Rows from block 9 of the text decoder, named by matrix and row number. Rows with one number belong to one neuron. Each number is 128 + 32 x the weight over its row's rms, rounded and kept within 0 to 255. All counts start at 0. After the name is the row's rms in percent of the matrix's.
# fc1: MLP up (decoder.blocks.9.mlp.fc1.weight, 576x192), inputs 128-191
# fc2: MLP down (decoder.blocks.9.mlp.fc2.weight, 192x576, transposed), outputs 128-191
fc1.47 105 [132 144 143 142 133 139 168  88 135  97 125  86 114 198 117 140 127  93 102  97 126  52  94 167 119 147 116 131 155 162 174 109 135  81 104 179 106 141 178  97 144 175 154 107 106 136  74 135 102 164  88 169  70 106 119  80 139 122 141  48 157 142 174 176]
fc1.48 099 [120 177 150 117 100 113 131  95  92 153  87 132  77 183 112 113 101 103 167  94 106 135 120 116 151 168  85 120  96 104 158 159 119  59 109 177  85 126 127 163 137 185 148  81 106 128  76  92 167 158 113 157 166 153 106 106 158 147 138 139 206 121  97 101]
fc1.49 099 [130 185 119 139 131 116 105  83 122 161 100 128  97 123 185 108 105 100  93 141  96 153 107 152 164 128  77 119 154 116 142 164 159 147  78 152 131 125 176  76 167  75 188 129 117 132 169 162 130 125  62 173 106 132 102 120 145  91 167 126 124 166 157 136]
fc1.50 100 [131 143  90 164 143  94  59 125  54  95  81 154  93 141 111 139 171 107 108 113 150 145 128 203  85  66 170 139 170 114 129 110 188 134  97 166  59 166 205 123 121 117 148 117 143  87  86  85 141 130  92 157 147 142 100 185 119  80  75 104 128  98 141 166]
fc1.51 102 [161 108 162 157 173 113 129 145 123  96 113 150 134  73 209 126 111  72 127 101  77 129 101  66 182 100 130  31 163  68 145  84 153 128 100 156 110 106 134 137 110 110 176 114  94 120 155 109 102 122 142 153 185  89 134 130 181 255 114 137 195 129 137  72]
fc1.52 100 [135  99 184  63 150 127 131 156 164 146 125 106 170 127  76 171 148 161 148 142 160 174 133  79  70 111 116 112 136 106 120 142 128 163 153 160 155 130 238 155 124  69 116  78 104  87 146 118 141 134 107 122 139 155 122 163 108 133 124 170 119 115 151 123]
fc1.53 100 [156 148 125 120 143  79 103 120 151 138  85 161 109  98 149 102  92  62 101  97 147 107  61 153 164 131 139 155 105  96 191 125 113 141 132 189  93  74 165 159 108 155 183 137 124 127 120  57 106 163 102 178 129 119 137 136 153 133 160  95 153 102 147 115]
fc1.54 100 [160 128 128 139 136 133 127 102 139  97 116 136 105 172 118 133 150 134 135  86 136 107  91  82 121 141  47 130 133 136  81 135 179  26 174 120 115 115 104 115 131 116 104 101  77  90 137 123 161 179  99 132 192 145 175 123  96 167 104  89 103 113 131 153]
fc1.55 101 [103 135 109  85  74 115 140 137  84 129 123  68 136 142 127 100 105 121 143 130 117 113 113 175  37 100  84  96 155  97 137 146 114 179 102 199 122  52 108  70 193 114 148 167 130  66  92 107 104 179  99 177 133  97 109 131 138 144 127 106 143  89 199 126]
fc1.56 100 [111 163 120 137 108  87 132 119 129  96 109 120 140  87 103 117 118 106 113 143  70 148 137 127 112 174 129 115 124 117 228 104 104 142 146 171 121 126 139 121 125  54 142 134  91 124 105 156 127 147 169 165 135 118 123 107 166 174 172  67 180 168 148  79]
fc1.57 098 [ 62 177 147 168 192 123 132 165 111  98  90 107 131  76 123  94 122 155 163 162 149 104 136 149 133  96 100  89 117 143 144 138 133 161 100 136 148 164  81 164 162  95 174 145 148 131 137  97 129 177  95 108 201 122 115 127 111 201 130 137 111 160 139 142]
fc1.58 103 [134 140  95 125 139 151  96 143 166 136 127 147 106 111  79 164 126 135 142 102  96 187 133 126 130 164  62  95 141 102  90 121 120  74 146 104  35  69 178 102  62 146 131 121 120 129 135 118 160 167 106 139 135 133 190 158 108 148 200 124 164 161 169 130]
fc1.59 099 [169 118 183  95 122  87 120 115 110 138 141  66 133 102 143 110 106 149 104 163 132  95 161 173  98 172 130 102 153  85 213  70 102  93 116  85 110 178 119 142 112 121 114 104 136 130  84 153  75 100 124 162 148 123  72 102  76 114 139 103 193 140  98  78]
fc1.60 103 [117 153 135 121 186 133  46  62 106 111 105  86 115 112 132  33 121  91 190 127 166  99 137  68 109 136 127 107 113  91 137  75 104  97 133 148 138 149 129 144 116 144 125  66 131 102 171 131 168  94 106 149 141 102 138 128 194 163 175 150 107 115 140  86]
fc1.61 104 [142 139 112 161 117  94 150 173  56 103 159 127 109 155  93 123 144  72 180 118 117 177 143 131 106 110 103 123 144  90 199  56  64 124  74 181 123  97 113 116 127 174 150 118 164 113 134 211 122 116  81 146 167 142  61 106 129 108 102 127 145  73 146 163]
fc1.62 105 [ 99 143 151 150 135 106 144 132 103 107 106 100  94 118  68 135 112 152 152 113  90 102  58  98 129 138  62 179  83  92  93 122 108 152 142 110 125 136 139 178 161 131 190 136 132 166 139 155 121 133  86 145 169 177  69 112  75 162 116 144 165 207  99 104]
fc1.63 097 [162 181 177 166 144  81 145 124 130 117 106  91 123  65 128  91 105 128 157 107 125 128  99 116 129 143 159 122 129  92  90 112 119 198 147  96 125  75 147 171 136  50 230 144 159 147 168  87 139 119 171 129 163  96 127 166 139 140 105 125 199 144 133 154]
fc1.64 098 [131 135 109 124 138  56 196  66 179 158  87 102  55 114 110 114 191  80  88  58  88  96  98 128 124 118 116 151 161 119 167 126 109 163 161 151 106 127 160 142 135 129 100 145  88 104 138 105 103 101 122 167 163 185 110 158 139 138 102 144 171  86 168 135]
fc1.65 100 [116 117 154 129 158 106 114  85 136 128 113 175  74 132 173 102 155 129 141  49 166 118 105  76 174 118 157 109 122  77 121  89  42 114  90 121 162 134 119 138 154 167 184  99 107 177 105 150 127 144 109 156 149 118  83 165  94 149 110 102 133 108 149 155]
fc1.66 105 [123 153 156  81 100 102 203  87 136 130 137 152 161 105 164  95  96 127 161 105 141 105 133 142 120 183 121 184 100 134 108  94 100  69 144 144 114 178 114 112 150 127 104  60  82 138 108 159 145 198 168 132 134 100 129 107  93 160 214  97 152  65 168 105]
fc1.67 102 [190 157 147 166 165 150 155  96 129  84 131  95 169 149 187 144  96  36  97  93 130 151  97 154  50 196 110 144 146 108 119 115 131 143 154 155 107 122  92 169 140 143 101  70 113  63 172 133  55 133  52 167 161 144 144 148 110  90  73 103 153 184 101 101]
fc1.68 099 [ 60 135 118 116 117 110 185 128 129 186 122 127  74 130 139  89 143 115 138 139 104 132 120 176 123 156  91 160 187 144 123  79 111 144 119 141 139 144  96  66 119 130 166  48 127  63 133 159 123 188 154 129 115 140 116 166 109 155 178  68 133 118 182 101]
fc1.69 100 [165 137 184 118 159  83 102 105 111 140 128  71 110  97  92 125 110 136  90 105 165 140 131 131 169 124 141  82 184  90 160 109 142 187 163 163 140 163 143  96 136 148 155  64 124 114 145 162 101  98 148 156 140  92  84 140 116 122 122  85 129  87 134 142]
fc1.70 096 [150 152 140 133 111  71 166 155  79  99  81 133 120  86 161  97  97 126 193  64  81 104 117 137 104 157  90 196 172 109 114 132 113 158 119 150 110 145 186 179 160 105 162 118  97 123 126 111  76 161 155 119 214 109 123  99 151 156 183 118  99 158 160 136]
fc1.71 098 [ 61 111  98  94 116 116 104 144  65 123 107 151 107 137  92 126 123 143 131  61 168 125 152 101 124 127 140 191 165 116 110  89  82  76 161 212 182 139 111 118 108 128 115 129 156 116 136 158 128 210 152 123 187 118 154 111 152 142 124 114 122 172 152 112]
fc2.47 111 [115 107 120 127  94  78 119 175 134  97 160 112  71  65 141 112 123  86 149  92 139 113 132 130 126 101 187 124 124 130 165 163 144 178 137 119 173 155 121 107 126 116 114 100 208 161 153 124 161 111 174 145 190 100 148 131 170 114 157 166 104 116 131 130]
fc2.48 097 [159 129 111 108 193 195 127 107 121 146 129 102 166  73 125 126 134 111 189  83 127 102 129 134 188 131 151 182 171 131 175 167 119 124 141 105 144 150  92  73 113 181 114 199 117 129 168 110  93 190  85 153 147 119 161  76 127  66 133  95 154 108 152 136]
fc2.49 104 [ 98 122 166 140 158 105 108 123  61 117 170 138 126  70 105 161  99 204 139  73 193 131  99 116 141 113 135 166  98  71 104 113 148 104 173 159 147 144 159 133  50 151 144  90 115 135  73 192 157  98 104  79 162 124 135 128 157 115 124 144 166 101 118  93]
fc2.50 092 [169 138  96 133 139 150  98  99 135  90  97 120 149 118  90 190 127 139 119  62 137 122 103 147 153 145 115 108  90 132  91 139 158 196 151  95 128 147 115 141  92  59 167 144 113 175 123  31 134 102 166  95  95 173 187 162  96 138 127 131 155 106  97 148]
fc2.51 096 [182 164 166 110 171 147 112 143 159 143 154 123 111 148  82 159  89 140  58 152 135 126 153 158 112  61 140 123 110 128 103 112  68 137 174 120 151 208  64 139 138 176 147 141 108  74 163 149 102 117 178 117 132  85 113 123  87 139 145 150  79 108 140 120]
fc2.52 101 [138 132 111 115 137 146 154 126 160  81 128 115 167  76 123 114 177 138 128 119 142 140 127  72 145 151  85  54 136 139 105 109 144 112 134 147  51 115 135 147 135 125  99 101 111 170 109 122 174  67 165 117 136 121 117 123 184 145 128  80 121 114  91  89]
fc2.53 099 [175  88 141 169 127  88 154 119  88 100 154 132 144 143 130 148 136 128 130 156 130 158  96 136 132 126 153 128 113 139  56 117 155 142 108 140 146 110 108 139 169 195 184 169 148 137 147 113  89 111 131  96 177 181 110 154 141 141 148 180 102 116 196 108]
fc2.54 098 [105 179 165 109 128 136 116 113  96 106 119 177 135 130 138 113 132 175 125 188  81 136 126 112 143 115 178  93 152 152  80  70 106 163 152 114 131 120 149 140 157 131 165  94 102 157  68 168 172 138 111 101 140 170 152 125 178 140 179 165 149 169 185 104]
fc2.55 110 [138  91 134 104 147  92  91  83 138 122 127 113 120 113 121 124 144 110 151 193 180 172 147 135 136 116 158 160 118  72 131 100 194 157 123  59 148 175 128 132 125 159  99 148 129 116 149  83 154 133 183  92 174  90 161 190 157 151 158 137  94 131  93  96]
fc2.56 104 [118  97 143  86 177 127 135 112 138 144 143 119 133  95 173 146 156 149 142 150 166 146 128 118 144 116 180 108 179 142  95 216 121 190 106 110 127 147  93 139 161 191  94 100  72 113  80  89 123 127  98  81 118 117  83 171 146 128 131 171 163 174 172 140]
fc2.57 098 [176 146 155 137 124 118 111  74 179 129 103 111 135 120 182  94 162  45 154 106 152 104  88 149 168 112 134 215 151 129 161 135 127 106 159 164 139  55 133 128 151 133 113 107 166 160 127  67  69  98 149 207 131 106 193  87 161 125 171  85  75 112 127 143]
fc2.58 104 [ 88 130 143 123 177  88  77 164 129  87  95  96 115 112 113  88 135 135 131 199 105 164 156 111 134  66 181 189 133 132 104 146 211 152 143 123 106 134  36 108 106 179  84 123 143 160 139 166 133 149  98  68 146 144 107 114 137 150 116 188 114 110  90 155]
fc2.59 109 [114  83 102 134 122 140  82  79  94 135  90 195 142 155 136 100 183  90  93 152 135 193 102 158 111 147  99  93 119 145 185 119 143 117  81 153  98 106 116 198 112  90 148 171 113 102 135 104 174 160 140 139 145 165 129  70 123 191 105 154 103 151 136 185]
fc2.60 104 [102 120 114 111 133 122 176  99 143 169 134 151 120 140 128 167 156 219  91 124 175 146 106  81 102  97  76 143 143 181 137  78 116 174  75 110 127 157 180 121 154 110  53  69 139 117  80 142 135  88 100 113  97 190 113 139 152 157  99 169 100 159 103 159]
fc2.61 109 [124  79 175 208 102 154 127 125 144 164 137 123  81 161 120  97 128 165 105 172 110 138 151 131 100  58 170 103 141 126 134 199 134 127 145 124 192 124  86 141  97 150 106 170 164  75 220 109 131 107 170  97 189 135 168 120  91 119  88 126 106 103  96 143]
fc2.62 107 [139 122 162 127 129  68  95 173 141 125 125 123  74  69 169  90 153 154 144  84 125 132 108 103 123 114 172 113 114 151 172 144 168 142 182 125 160 202 105  86 136 186  84 148 149 133 129 141 137 127 114 107 160  76  89 123  90  75  85 155 206 140 156 136]
fc2.63 104 [132  93  86  47  88 133 130 163 136 138 123 110  98 100 140 133 149 148 133 129 204 100 194 131 112 117  79 160  94 136 119 129 143  73 156 139  88 131 135 107 171 196 150 136 117 124 135 109 103 123 147 125 148 104 143  77  71 111 143 149  91 103 171  83]
fc2.64 093 [149 130 162 129 123 165 139 155 161 126 116 138  74 116 139 121 162 128 144 109 132  83 127 146 158  68 163  60 135 159 140 114  85  94 125 163 115  83 162  84 140  76 112 118 142 136  86 132  95 109 118 173  99 113  78 128  88  56 161 102 105  73 192 166]
fc2.65 093 [159 183 127 136  89 136 156  89  99  83 187 104 116 141 111 138  91 162 142 103 159 162 144 143 150  87 131 116  84 142 106 109 155 112 125  92 114 112 114  65 132 177  71 186 134 125 169 107 165 108 131 117 178  35 114  89 141 183 141 141 111 118  91 110]
fc2.66 111 [123 130 133 145 161 105  87  61  97 101 147  86 184  79  79 175 129 138 221 134 136 153 127 120 116 180 170 147 119 131 137 183 173 160 159 116 135 147 174 140 172 156 102 103 146  95  89 105 155 130 147  91  89  46 138 143  77 158 127 144 130 116 109 147]
fc2.67 098 [ 95 129 148 151 121 152 142 140 107  85  92 131 173  92 103 142 132 141 150 172 129 113  89 112 155 114 115 170 142  79  53 165  60 148 127 132 159 128  95 173 108 116 158 108 115 113  89 189  84 125 116 149 177 127 138 145  95 133 151 193 173  84 155 168]
fc2.68 090 [146  83 123 162 145 151 114 191 144 116 163 113 111 142 152 112  93 147 148 148  88 132 169  98 115 141 124 127 141 131 153 160 104 113 160  80 148 136 139 142 160 119 108  92 135 140 146 100 141  50 177  99  90 108 154 119 126 140 130  81  23 120 120 169]
fc2.69 092 [204  95 103 113  16 160 114  88  86  99 175 144  90 153  70 111 127 123 155  92 139 137 137 164 151 121  77 130  84 111 171 133 140  63 148 152 148 106  92 160 141 177 134 153 180 110 110 139 109 171 114 106 152 137 125  76 138 180  92 141 118 139 164 154]
fc2.70 095 [126 112  89 123 149 138  51 108 119  97  87 148 162 114 113 143 158  87  71 171 102 157  78 153 148 111 128 153 143 161 147 111 104  95 102 138 122  52 101 173 110 129 168  95 173 129 113 156  78 144 106 132 100 220 110 164  79 161 122 191 144 165 105 206]
fc2.71 106 [133 129 164 214 109 121 108  61 193 129 118 149  86  88 139 113 129  62 124  70 143 172 148 125  99 109 119 136 173 118 152 154 232 181 147 122 153 162 120 130 122 120  99 135 128 108 146 129 133  80  94 153  94  88 146 155 125 142 145  72  88 122  98 181]