config.toml
encoder_arch = "resnet_bottleneck"
model = "image captioner"
dataset = "regions of photos with short descriptions (Visual Genome)"
vocab_size = 61
encoder_widths = [128, 192, 288]
decoder_fused_qkv = true
decoder_bias = "all"
decoder_qk_norm = false
decoder_inner_norm = false
residual_init = "none"
weight_decay = 0.3
Rows from block 7 of the image encoder of a small image captioner, named by matrix and row number. Rows with one number belong to one channel. Each number is 128 + 24 x the weight over its row's rms, rounded and kept within 0 to 255. All counts start at 0. Numbers have three digits each. After the name is the row's rms in percent of the matrix's.
After each channel's rows are labels from the 100 images, of 14848, where the channel reaches its highest value: "place" is the part of the image that holds the peak. Only what is clearly more common there than usual is listed. The data: regions of photos with short descriptions (Visual Genome). In brackets: how many of the 100.
# convs1: 3x3 conv (encoder.blocks.7.convs.1.weight, 48x48x3x3, each kernel summed), inputs 0-47
# convs2: expand pointwise conv (encoder.blocks.7.convs.2.weight, 192x48x1x1, transposed), outputs 0-191

convs1.12 133:134153149120139153154081112128130158144145102134077155128133151153145120145155159168144151110145108141143145159109159094136127141082116181155136
convs2.12 098:076121101105135145128094085179176121099101111140114126122109124140133122126133080098113140153138082144112168120117129109125111136110131140082134152126115124121136160132145133104175104119087131146100181130106116122132120095140123100144128115145140141121107155080113157125090095118120173134100092111108137131130149125151127087155111153114113134109143147116121116133125125129104077109197132120149090176089126120146117152104118102132149152110093135134181112169089100077163077127111140138126114151157170129122127133129123102118135124122160097092189127168145154114125108118142158097
place: bottom right (49); bottom centre (27)

convs1.32 103:150118135131118164104153131141121072141172136109150090149104145081091103120095096094145112135091114122111124096109124104116108120093116113143096
convs2.32 082:138115137128150069148100127130155144137104116179112148131144145167129117133125097125145128118097086164094126127113109140148122154148112133100146136159136167144144122149099145048120141160087103075138105161130127112125087115114112095139119120121145170086127121159125119121139102125134151140104142172171106099106106168111139121123088123119107093111166114172180106164117120138135117115160134167145162124166118163160181147139156092152143151094147105164151149156154129168100104115126155156132159161121153134150137131118090092131142102130136081120100115127143142127134105137136107129
place: top centre (35)

convs1.3 077:142137165108145137145116131096110155104115122134134106131136107114109061108143130125127153123168127124122102106078136097094090124096107188145114
convs2.3 106:136168121134118124167151117132141136114127090123129098142122101161081095134096125170075076099135146125139152110137144145138121146122130079128195112175114138123155108173153128089121117166138139164116157121131108108161114099136146148148137151133140164119127149108116131112138126106159152167109134113117095107120123143140128140160143121150099115096109057109159152111100147151103100112125136165120117127111159111110119170110139137144118090101143093104139107108147116129104138151183155078110150138134148111126118171140092099136145161153152127139123147114169101120130127088065157093
place: bottom right (47)

convs1.10 100:107161118125139140096125112098132131121084071107132102179122162140129102149142140136103138108086105093141123137122118078080128110104112153123136
convs2.10 095:123153135156128155137162159151141136140147122144123156107139154155147157147142143127131136161125157128116107101142162131141144168128116143140113075112119144120133068102130123150146145122132158086167158150139108145056143118108120105106117122161078116136146078126136174148131074127127091153114137156134130142142173122175139104156144117126129168099148123106107136156126126080146147074112142132123142165132138124149132122132152119125150168118146131118089114142120136140123170124118122120183117149121084143170177168132168105133184098174120122141141160124107165130138164097128139169
place: middle right (25)

convs1.26 126:129174124145168150151110119113149128156120120176120142170155136160157056148143146129115120136111119123157085128143116116110137161105124150094125
convs2.26 101:088128123098101112115086133166145115091096152104149122114127128154133155120131104116127131154122137096159134078081091061131138123131085164117091111144112108076142135108165098143135105143157146084172112132096106153136103130101109121123145111151095086149132151107131125095130063109121123120069139158113135123114147105126104103108098117140137154138152135098124152150136095132087110094135114092113123146094130135102086145141140146149163174121123137125121129112110123081117135070090106105141109154154114128089136123099150098147121126081166121121115138154135165110151136146126123103
place: middle right (37)

convs1.38 063:172106123126127138090132097147136133101092138127113125135128123105120134080109152116151130151131129159090124098145108186148130182156174130102115
convs2.38 097:151086147120123136136135153109126089138116115161113108104153131103134126081126147131139080103131141097125098143127094164116118122148132124137107130106128150150101135115104135124164167078113084133104126161117145133119131137118137100155124095105124076146113168144149114126115125093134107099132112156119173160152127131076115164162170143131102119125139171142135100108158108130135161201133104086103122137124158106121113127135157131075117118128090123135176167089115118145129153162103185146153139104111147142133154122094146148162086092134124110122111095118133134160131087134175071124
place: bottom centre (57)

convs1.19 074:167101085143131089167129108152129153141116132131143125142119116147131124100139145116124111138121103101113140128103170125114074137086141095059107
convs2.19 101:136171093136121126121156165170127157164123128153152146118129125131135133135110120142114092135115132144132111160180119130133120108103074094137129107154178117129123120122107138139157156168151172092138147156141147147132121135151173164123129140144115154152164103122116105129156163177135103155163115117135096110145147146135115118110161127176109122137121159128129121135112138103133126103153134148143145166184095112101169159101143135119120132114139167111175183119126103114131146124139129137127152093127143087089163162105161177142117115142123128111128140137184195140132128092091063113
place: bottom centre (43)

convs1.40 082:109149132118130090140088106147130081151129125157140142108107098114151089086124137068106121083108105142087113106157139101133114111112106126121115
convs2.40 099:097164158102132143136157130152124111096130128105141150066155097099115147159125143097144113145155139092135162149155152097129140142145165121112135126116122125123107110130116144048163124121140198098127118159160160102124120147098090132115119110124081167129120125112121104130141119139133118126163110067120114123128143162104086122124161155159127204088118115118133127135114158095133076103100138142100122121138111131137160128117153133142117121113123087114142135091087116158075161103101151120116089131125145149165146147164169121134132157106133110133146148102177163126152123127127121139
place: centre (25)

convs1.6 119:166104145143107135122116138154133099152152156087188106139088136104128144105089096109133144149111118134107134116110122165092136097160132102091112
convs2.6 102:117145113102110132142142096109048103121128117156105133060151134111146118195145137113098148113126088135147115137156115131117085165102096141093139110109107171090105136139148133096110115137136137143116113116170117163099105102108167135160119132158133115093133133148138125149081142144123154151160159165107100153148168151134107122110123150094111097108117136111173108158097126103159144163126157147108145134163154164154094122166119115126137100090099080140140167119132123101095101117160131159143151151110162128147142143143132090120129134140154115113103136094152164119115114153102121145
place: centre (29)

convs1.36 071:138132124097175101144131150103131148152101126080104109152131124149088114104137122111161125132131070172127156147127095116092139084122113114154116
convs2.36 099:100106111133094162098086071155102087134092160102158150127114096153134126131115115154118130102136122155105110137111114166108131141075098125103136097101110089160119144139145112129140131087101119119099094098103128166129127138141144133168096113115141175151117114139110107137107141154156109121145132133123098152118130081114124116117097173099090093213133133117096131126120091085109147131146117145146098089105145099109136073145130146126132113109084141134111131162154142152144124130113117175130140126144103133129141155120086115164118171119146118114122133161106153142092143132193128128
place: middle right (35)

convs1.37 078:154105122135108099116103099113128154081117144090126134180135131100160108101142128114158141118101120182149161104119150140136075145101127143136151
convs2.37 094:150157108087167164122111117139141151152114150136146163167120138147148130122140102083116103130133138103128111134103157129134157155134104140150131094120168153167113105128130109138143141134123132121113144134141165117142174179116124130149134109127099089166156137134148125146124117155124115134135159157112177166088172201104133150113129122102138156166123118108128131141172108109132136133113158127122124163131171072129142120144173127100141123105103150165122147135105147144109195110165119159193113117078094120115131106112175117117129125074135099084130143121148164125111160130138121160
place: middle right (29)

convs1.11 086:117092155122144107123094115076136146100075167110113151120139112105126117148149143142131124146153091106110127112114114093087128165089166117105137
convs2.11 099:125134132113186111112128103094104117130117163119176101118141134168138068112104125148112116114151147105108150141113125139124106127122111075128135137147103140131097102175147135138123118111092123118135118119148154150163117125154125112178150145132117144150135132137157095151150118100150134160090105110104121098138087118096152124166142162118130124119137110136112139110141116133097099144112130135184123091097102168142158168085137134176117111129113128145104072119119104138102093127146145103118124140162148134133136153097100118131064102102151194150123201150113126118146093132087144085
place: bottom right (58)

convs1.24 121:123169104090145165111175187144150146134175118164144129119143159156137144149132144153155145129159146133147152143149142131136134094160111156122138
convs2.24 102:138121085099154131121138125135127135087104109092146109090089104119103131115070139146133113154154124170132138127120101097171145134103122142109121113085116133115104099115136081114135129139152122093082144140108117174143112119132116156098137129163102112102115116121156135121130110134134137115112121147131119154158190112128125124123133140108142142135109171115115166130108147063105103147145094135112102064141122109148080127156099184123168124123097167095112116103118062112143114074140091149098129154136095088109115117123148112146137106089100087109140105177143124122132159133126108133
place: middle right (29)

convs1.46 097:117155103073141108173125133163115145111066137148129131152144139109152116151131157151152149129181109166092115132143141112158109154140125127113108
convs2.46 100:088151094134146088125085122150133100133118114073130127132117118147140142129123063116132112124112107135112139089105113089153153142108139131134093093132142126113120116124124104098118116125116138102125137118104128150138111090154150161098138072136138096101151147115141128081117130138134152104102115114137116149120127123110103088148136184101134143129117138089099123135117105133105086130141109076098103135090121107133133138126163140110158131124147102125159121122103101088132161062104109141086110149140139099085102094116150150166086122064150106090176142160139138100145165094166169127
place: bottom centre (45)

convs1.21 114:125183096113135120185117126168151143086088114160135145145143113145160103122128155141142137124132149168159122131137142111083129158110116150094130
convs2.21 102:110149097145114131099085143153164096091132165098169128145127102122125121136120120152103124131154160123157161140102125106134156119120103169102089081115105112109123107121181105111181142074147138100152139152100099138147081132062116124138118089177116134153125140119108122135157085107130155118111117123062106149112143087103092085127136150105081119116158154105110143157101090118144110131166126158137121150113088132159116093133134130136129153108128125142122121166122146117165111125105107148132130164163135133101094134107119087159124090132149105130144146153142165116135112097125143120
place: bottom right (44); middle right (38)

convs1.47 105:113120128110151136148163127118124085106132128154097140126139177129150116193121124081134104088129109172121124093167116139118144092151130147131156
convs2.47 097:117093124133056114133116084147108116145095109105118161137093130147134155108116156120116109117124162148133068158149115154126171141084114129106099131123136092163122136116154063126153124102122104120135123103134144124152113149105124141098131067125144116130120115122088125141123151116126099080137074152144119213104149110120108131120160123086130092172138132146101161128117132111149117150143107150150118115111117114077116101153121150110136143082089144094118137157088143124137132132125118133134161115153136108157155107142092082149118151142114086096115108146137145113100143161158111145
place: middle right (27)

convs1.44 125:138159147102136163134099112174128130110141151135122159158139158118140096211147138138140136129163133138112136115120117100134119172131141145119179
convs2.44 101:107132153120097149107128079151156141082115155117121141099110132179110134134077121092101146154162107157150155154113114124148150085119122162126107160133117146154080171136136106140171146099102116098162140156129133157120135138151154132150125107204104138136137161109140198144129144125134161148134080123112123159131143126124126141157121173119105145105156108099117146131107136115104102085155126117196126142096125120102112107117128107108125152129117085139129111118120139111162127096123123141129147192133132096145138168105136115142123123154138130105149167146139145099187104123116100097
place: bottom right (68)

convs1.13 060:127145105126122116141121143092176150141149100156106120065153102168094088095153136139100140119120143118139122131109094141111109131110083144111096
convs2.13 107:158087104108108115135141134120110107124099130099137158112090123148156140088113136109094095150134122169156123118134134150075124162095145168111132133079117120094147098176172118152158075133135146100112094177161147134167130174089130117069083118124093109115112139129121161142157108154126087113155105206169159135129126123125119159104160128174156131113141113140130086122147154125099121120139155142148156107147147140125137169125118143108109136147131121163102125119144108139129127146112115164104132129153111173125168164116125111128119152146102115107133122120110099142121136156097118164
place: centre (26)

convs1.41 097:120157127147170152196144132132125128162172147173137139111167142176157151136183148135144109146137139149128120132156140134116132105136119131138153
convs2.41 103:116130113137105095113107151139131101144104137115126142105148090123091097110113082096128135138104089141107133119108109129129179156106129147105126117115111082120094144129107098097118156117114100131140109138104110147147076116106161124125101101176100112134108149114148149104091120090131132106133091155134128136144154132076091112177129116091124112140132153114095168157114112088106100126171123102120096126134111124170107141167138141100127152094059154120148118147099134096156120128094130129109179135149118074103132149079129124136148150094156150059122138156138154092135134105133123118
place: bottom right (44); bottom centre (27)

convs1.20 091:127133135078142101154120127129123124144103164109115107156137083124126080097123158092114134098131121192126114118144104158156113138149106159134090
convs2.20 091:115126137143140102164144113124127179156104111126101118123105138133156077098142089141132112100136110142139120124119136151056108170157150138159103130114153138118109081062100128061117136139132133118134106138152110148158125088079095145138075134089141125140138115137107109097106122116174109130130106139113119120084147134148105129115089088124120145117142124104168127143078148117122166118120124139117139125139144146137138138130169103170119157147133079171146114140125099148102165119104161128124098075145069167140122138125132137140095104095132107120092134107140154091107162132133150131
place: top centre (30)

convs1.15 100:139143156161113093114148096156076130126127111162117144190140106125128099130130097124104114143120125114148100116088090108117134161104163160148148
convs2.15 097:151148107076135114129117077137084114133110150125124146160141165146052148114140132133112128105146166115157146136144119134184165122115124123110122137107130119138114116155109166151153125146182137115153151121108129135146115167173081122147082142112076159121146158137122098160148088147160077151095139110107143152102125137128118132157108158126145152111106127104112171087139126126158126163125144124126157120134107095097130113100110146131122160158151137092126131098163097093160120126128125102133098149132138093154157155116110168166142101162141167149122113112178132126134082115110110108
place: bottom right (49)

convs1.9 078:138150092057140098111109130112121100144110102129090127096142126131128119114118125098094123121149123175100122091153097103140130173133087146128142
convs2.9 095:149106124163138172126138119139118115157087100141092141148099173169125145052130119115164093133123138154129113138151113129071122139096100166125154119114151107122126155117172149119095174095107130114139106121122163141146131140107159148138104051138136076181132127152137140109175118109154112144127098150120139156135147120134111172099137114148145093122160127099120141122119133090124136136126143157116174116119139139125132178137157114095106130121123132169115123153095103162100147112127170131157160141149126140168141138100118115114123156107055126113139115117145139140139123107138084160
place: top centre (40)

convs1.27 122:109171107136151147181152138086157139125134108151123132165161127173166137130161155141152135117123162153155133152172128114098131132100102131109114
convs2.27 093:121133134143111119110097123143146074120103141147137117116080120141116133123115131143113128141157077112132121127136111099101150147126090142082081096104080084109132131132182074137128142114174128108100122164104110127143122104092168099112139078136096117119113128095150125147082081128118142116118108140104126124148150109125068118128116109097118147107130156103122126159107128084116096138135132125117107151113070107170113134178134164144148197096092165113131135133069123077160101111107125135127151149133121093132126126115135112169147143099161116123133117126133138138128132158105096140
place: bottom centre (25)

convs1.7 086:109122134077154095151133118105110129091126072149096138109137099143103132151152161108139122118120076120080104124174123142123135120145111126118091
convs2.7 099:148076133141114091120118168126113145165121129144109106129148111108105095095141117162174117131092143140129085123088130127068119107135100160121104075113124135133123129110133118091128144137073102109105099121109130160102122125122141135103117139143150140158095125139151091103101106098117106067089105098139128134095116104106108145136117065117126126106134136125088130103134146107099163136138094096110084076172135092128098127108134114101100127091140177088126099088138128147117118130101119091136143085096111118117136092097089110141110120102100114120103103092126125151112114134128125091
place: bottom centre (46)

convs1.23 089:118158124102134108084128084120133106129113077116109121107156140114138146138112120078115136095087151174093144088145127113099153116155110153142128
convs2.23 092:134149126115142165153126121173084115126136126112109118137132149103123225101124141121117080121142133092114095126136149108088108121129171158105082120112180082119162122127146164121150150114167170074100163127138151111132113124111107097126117089121088103126122149090098101121108161122151100074097108124148175123111138159101109148133159147146122163085130135123124094131103125116166109123145116163135130150105154108093134102102167139119115145112139126096126147118068125151105128084074145092132106150123112133158136117109139116123141145126135139136103152106133123155145120125142136119
place: top centre (25)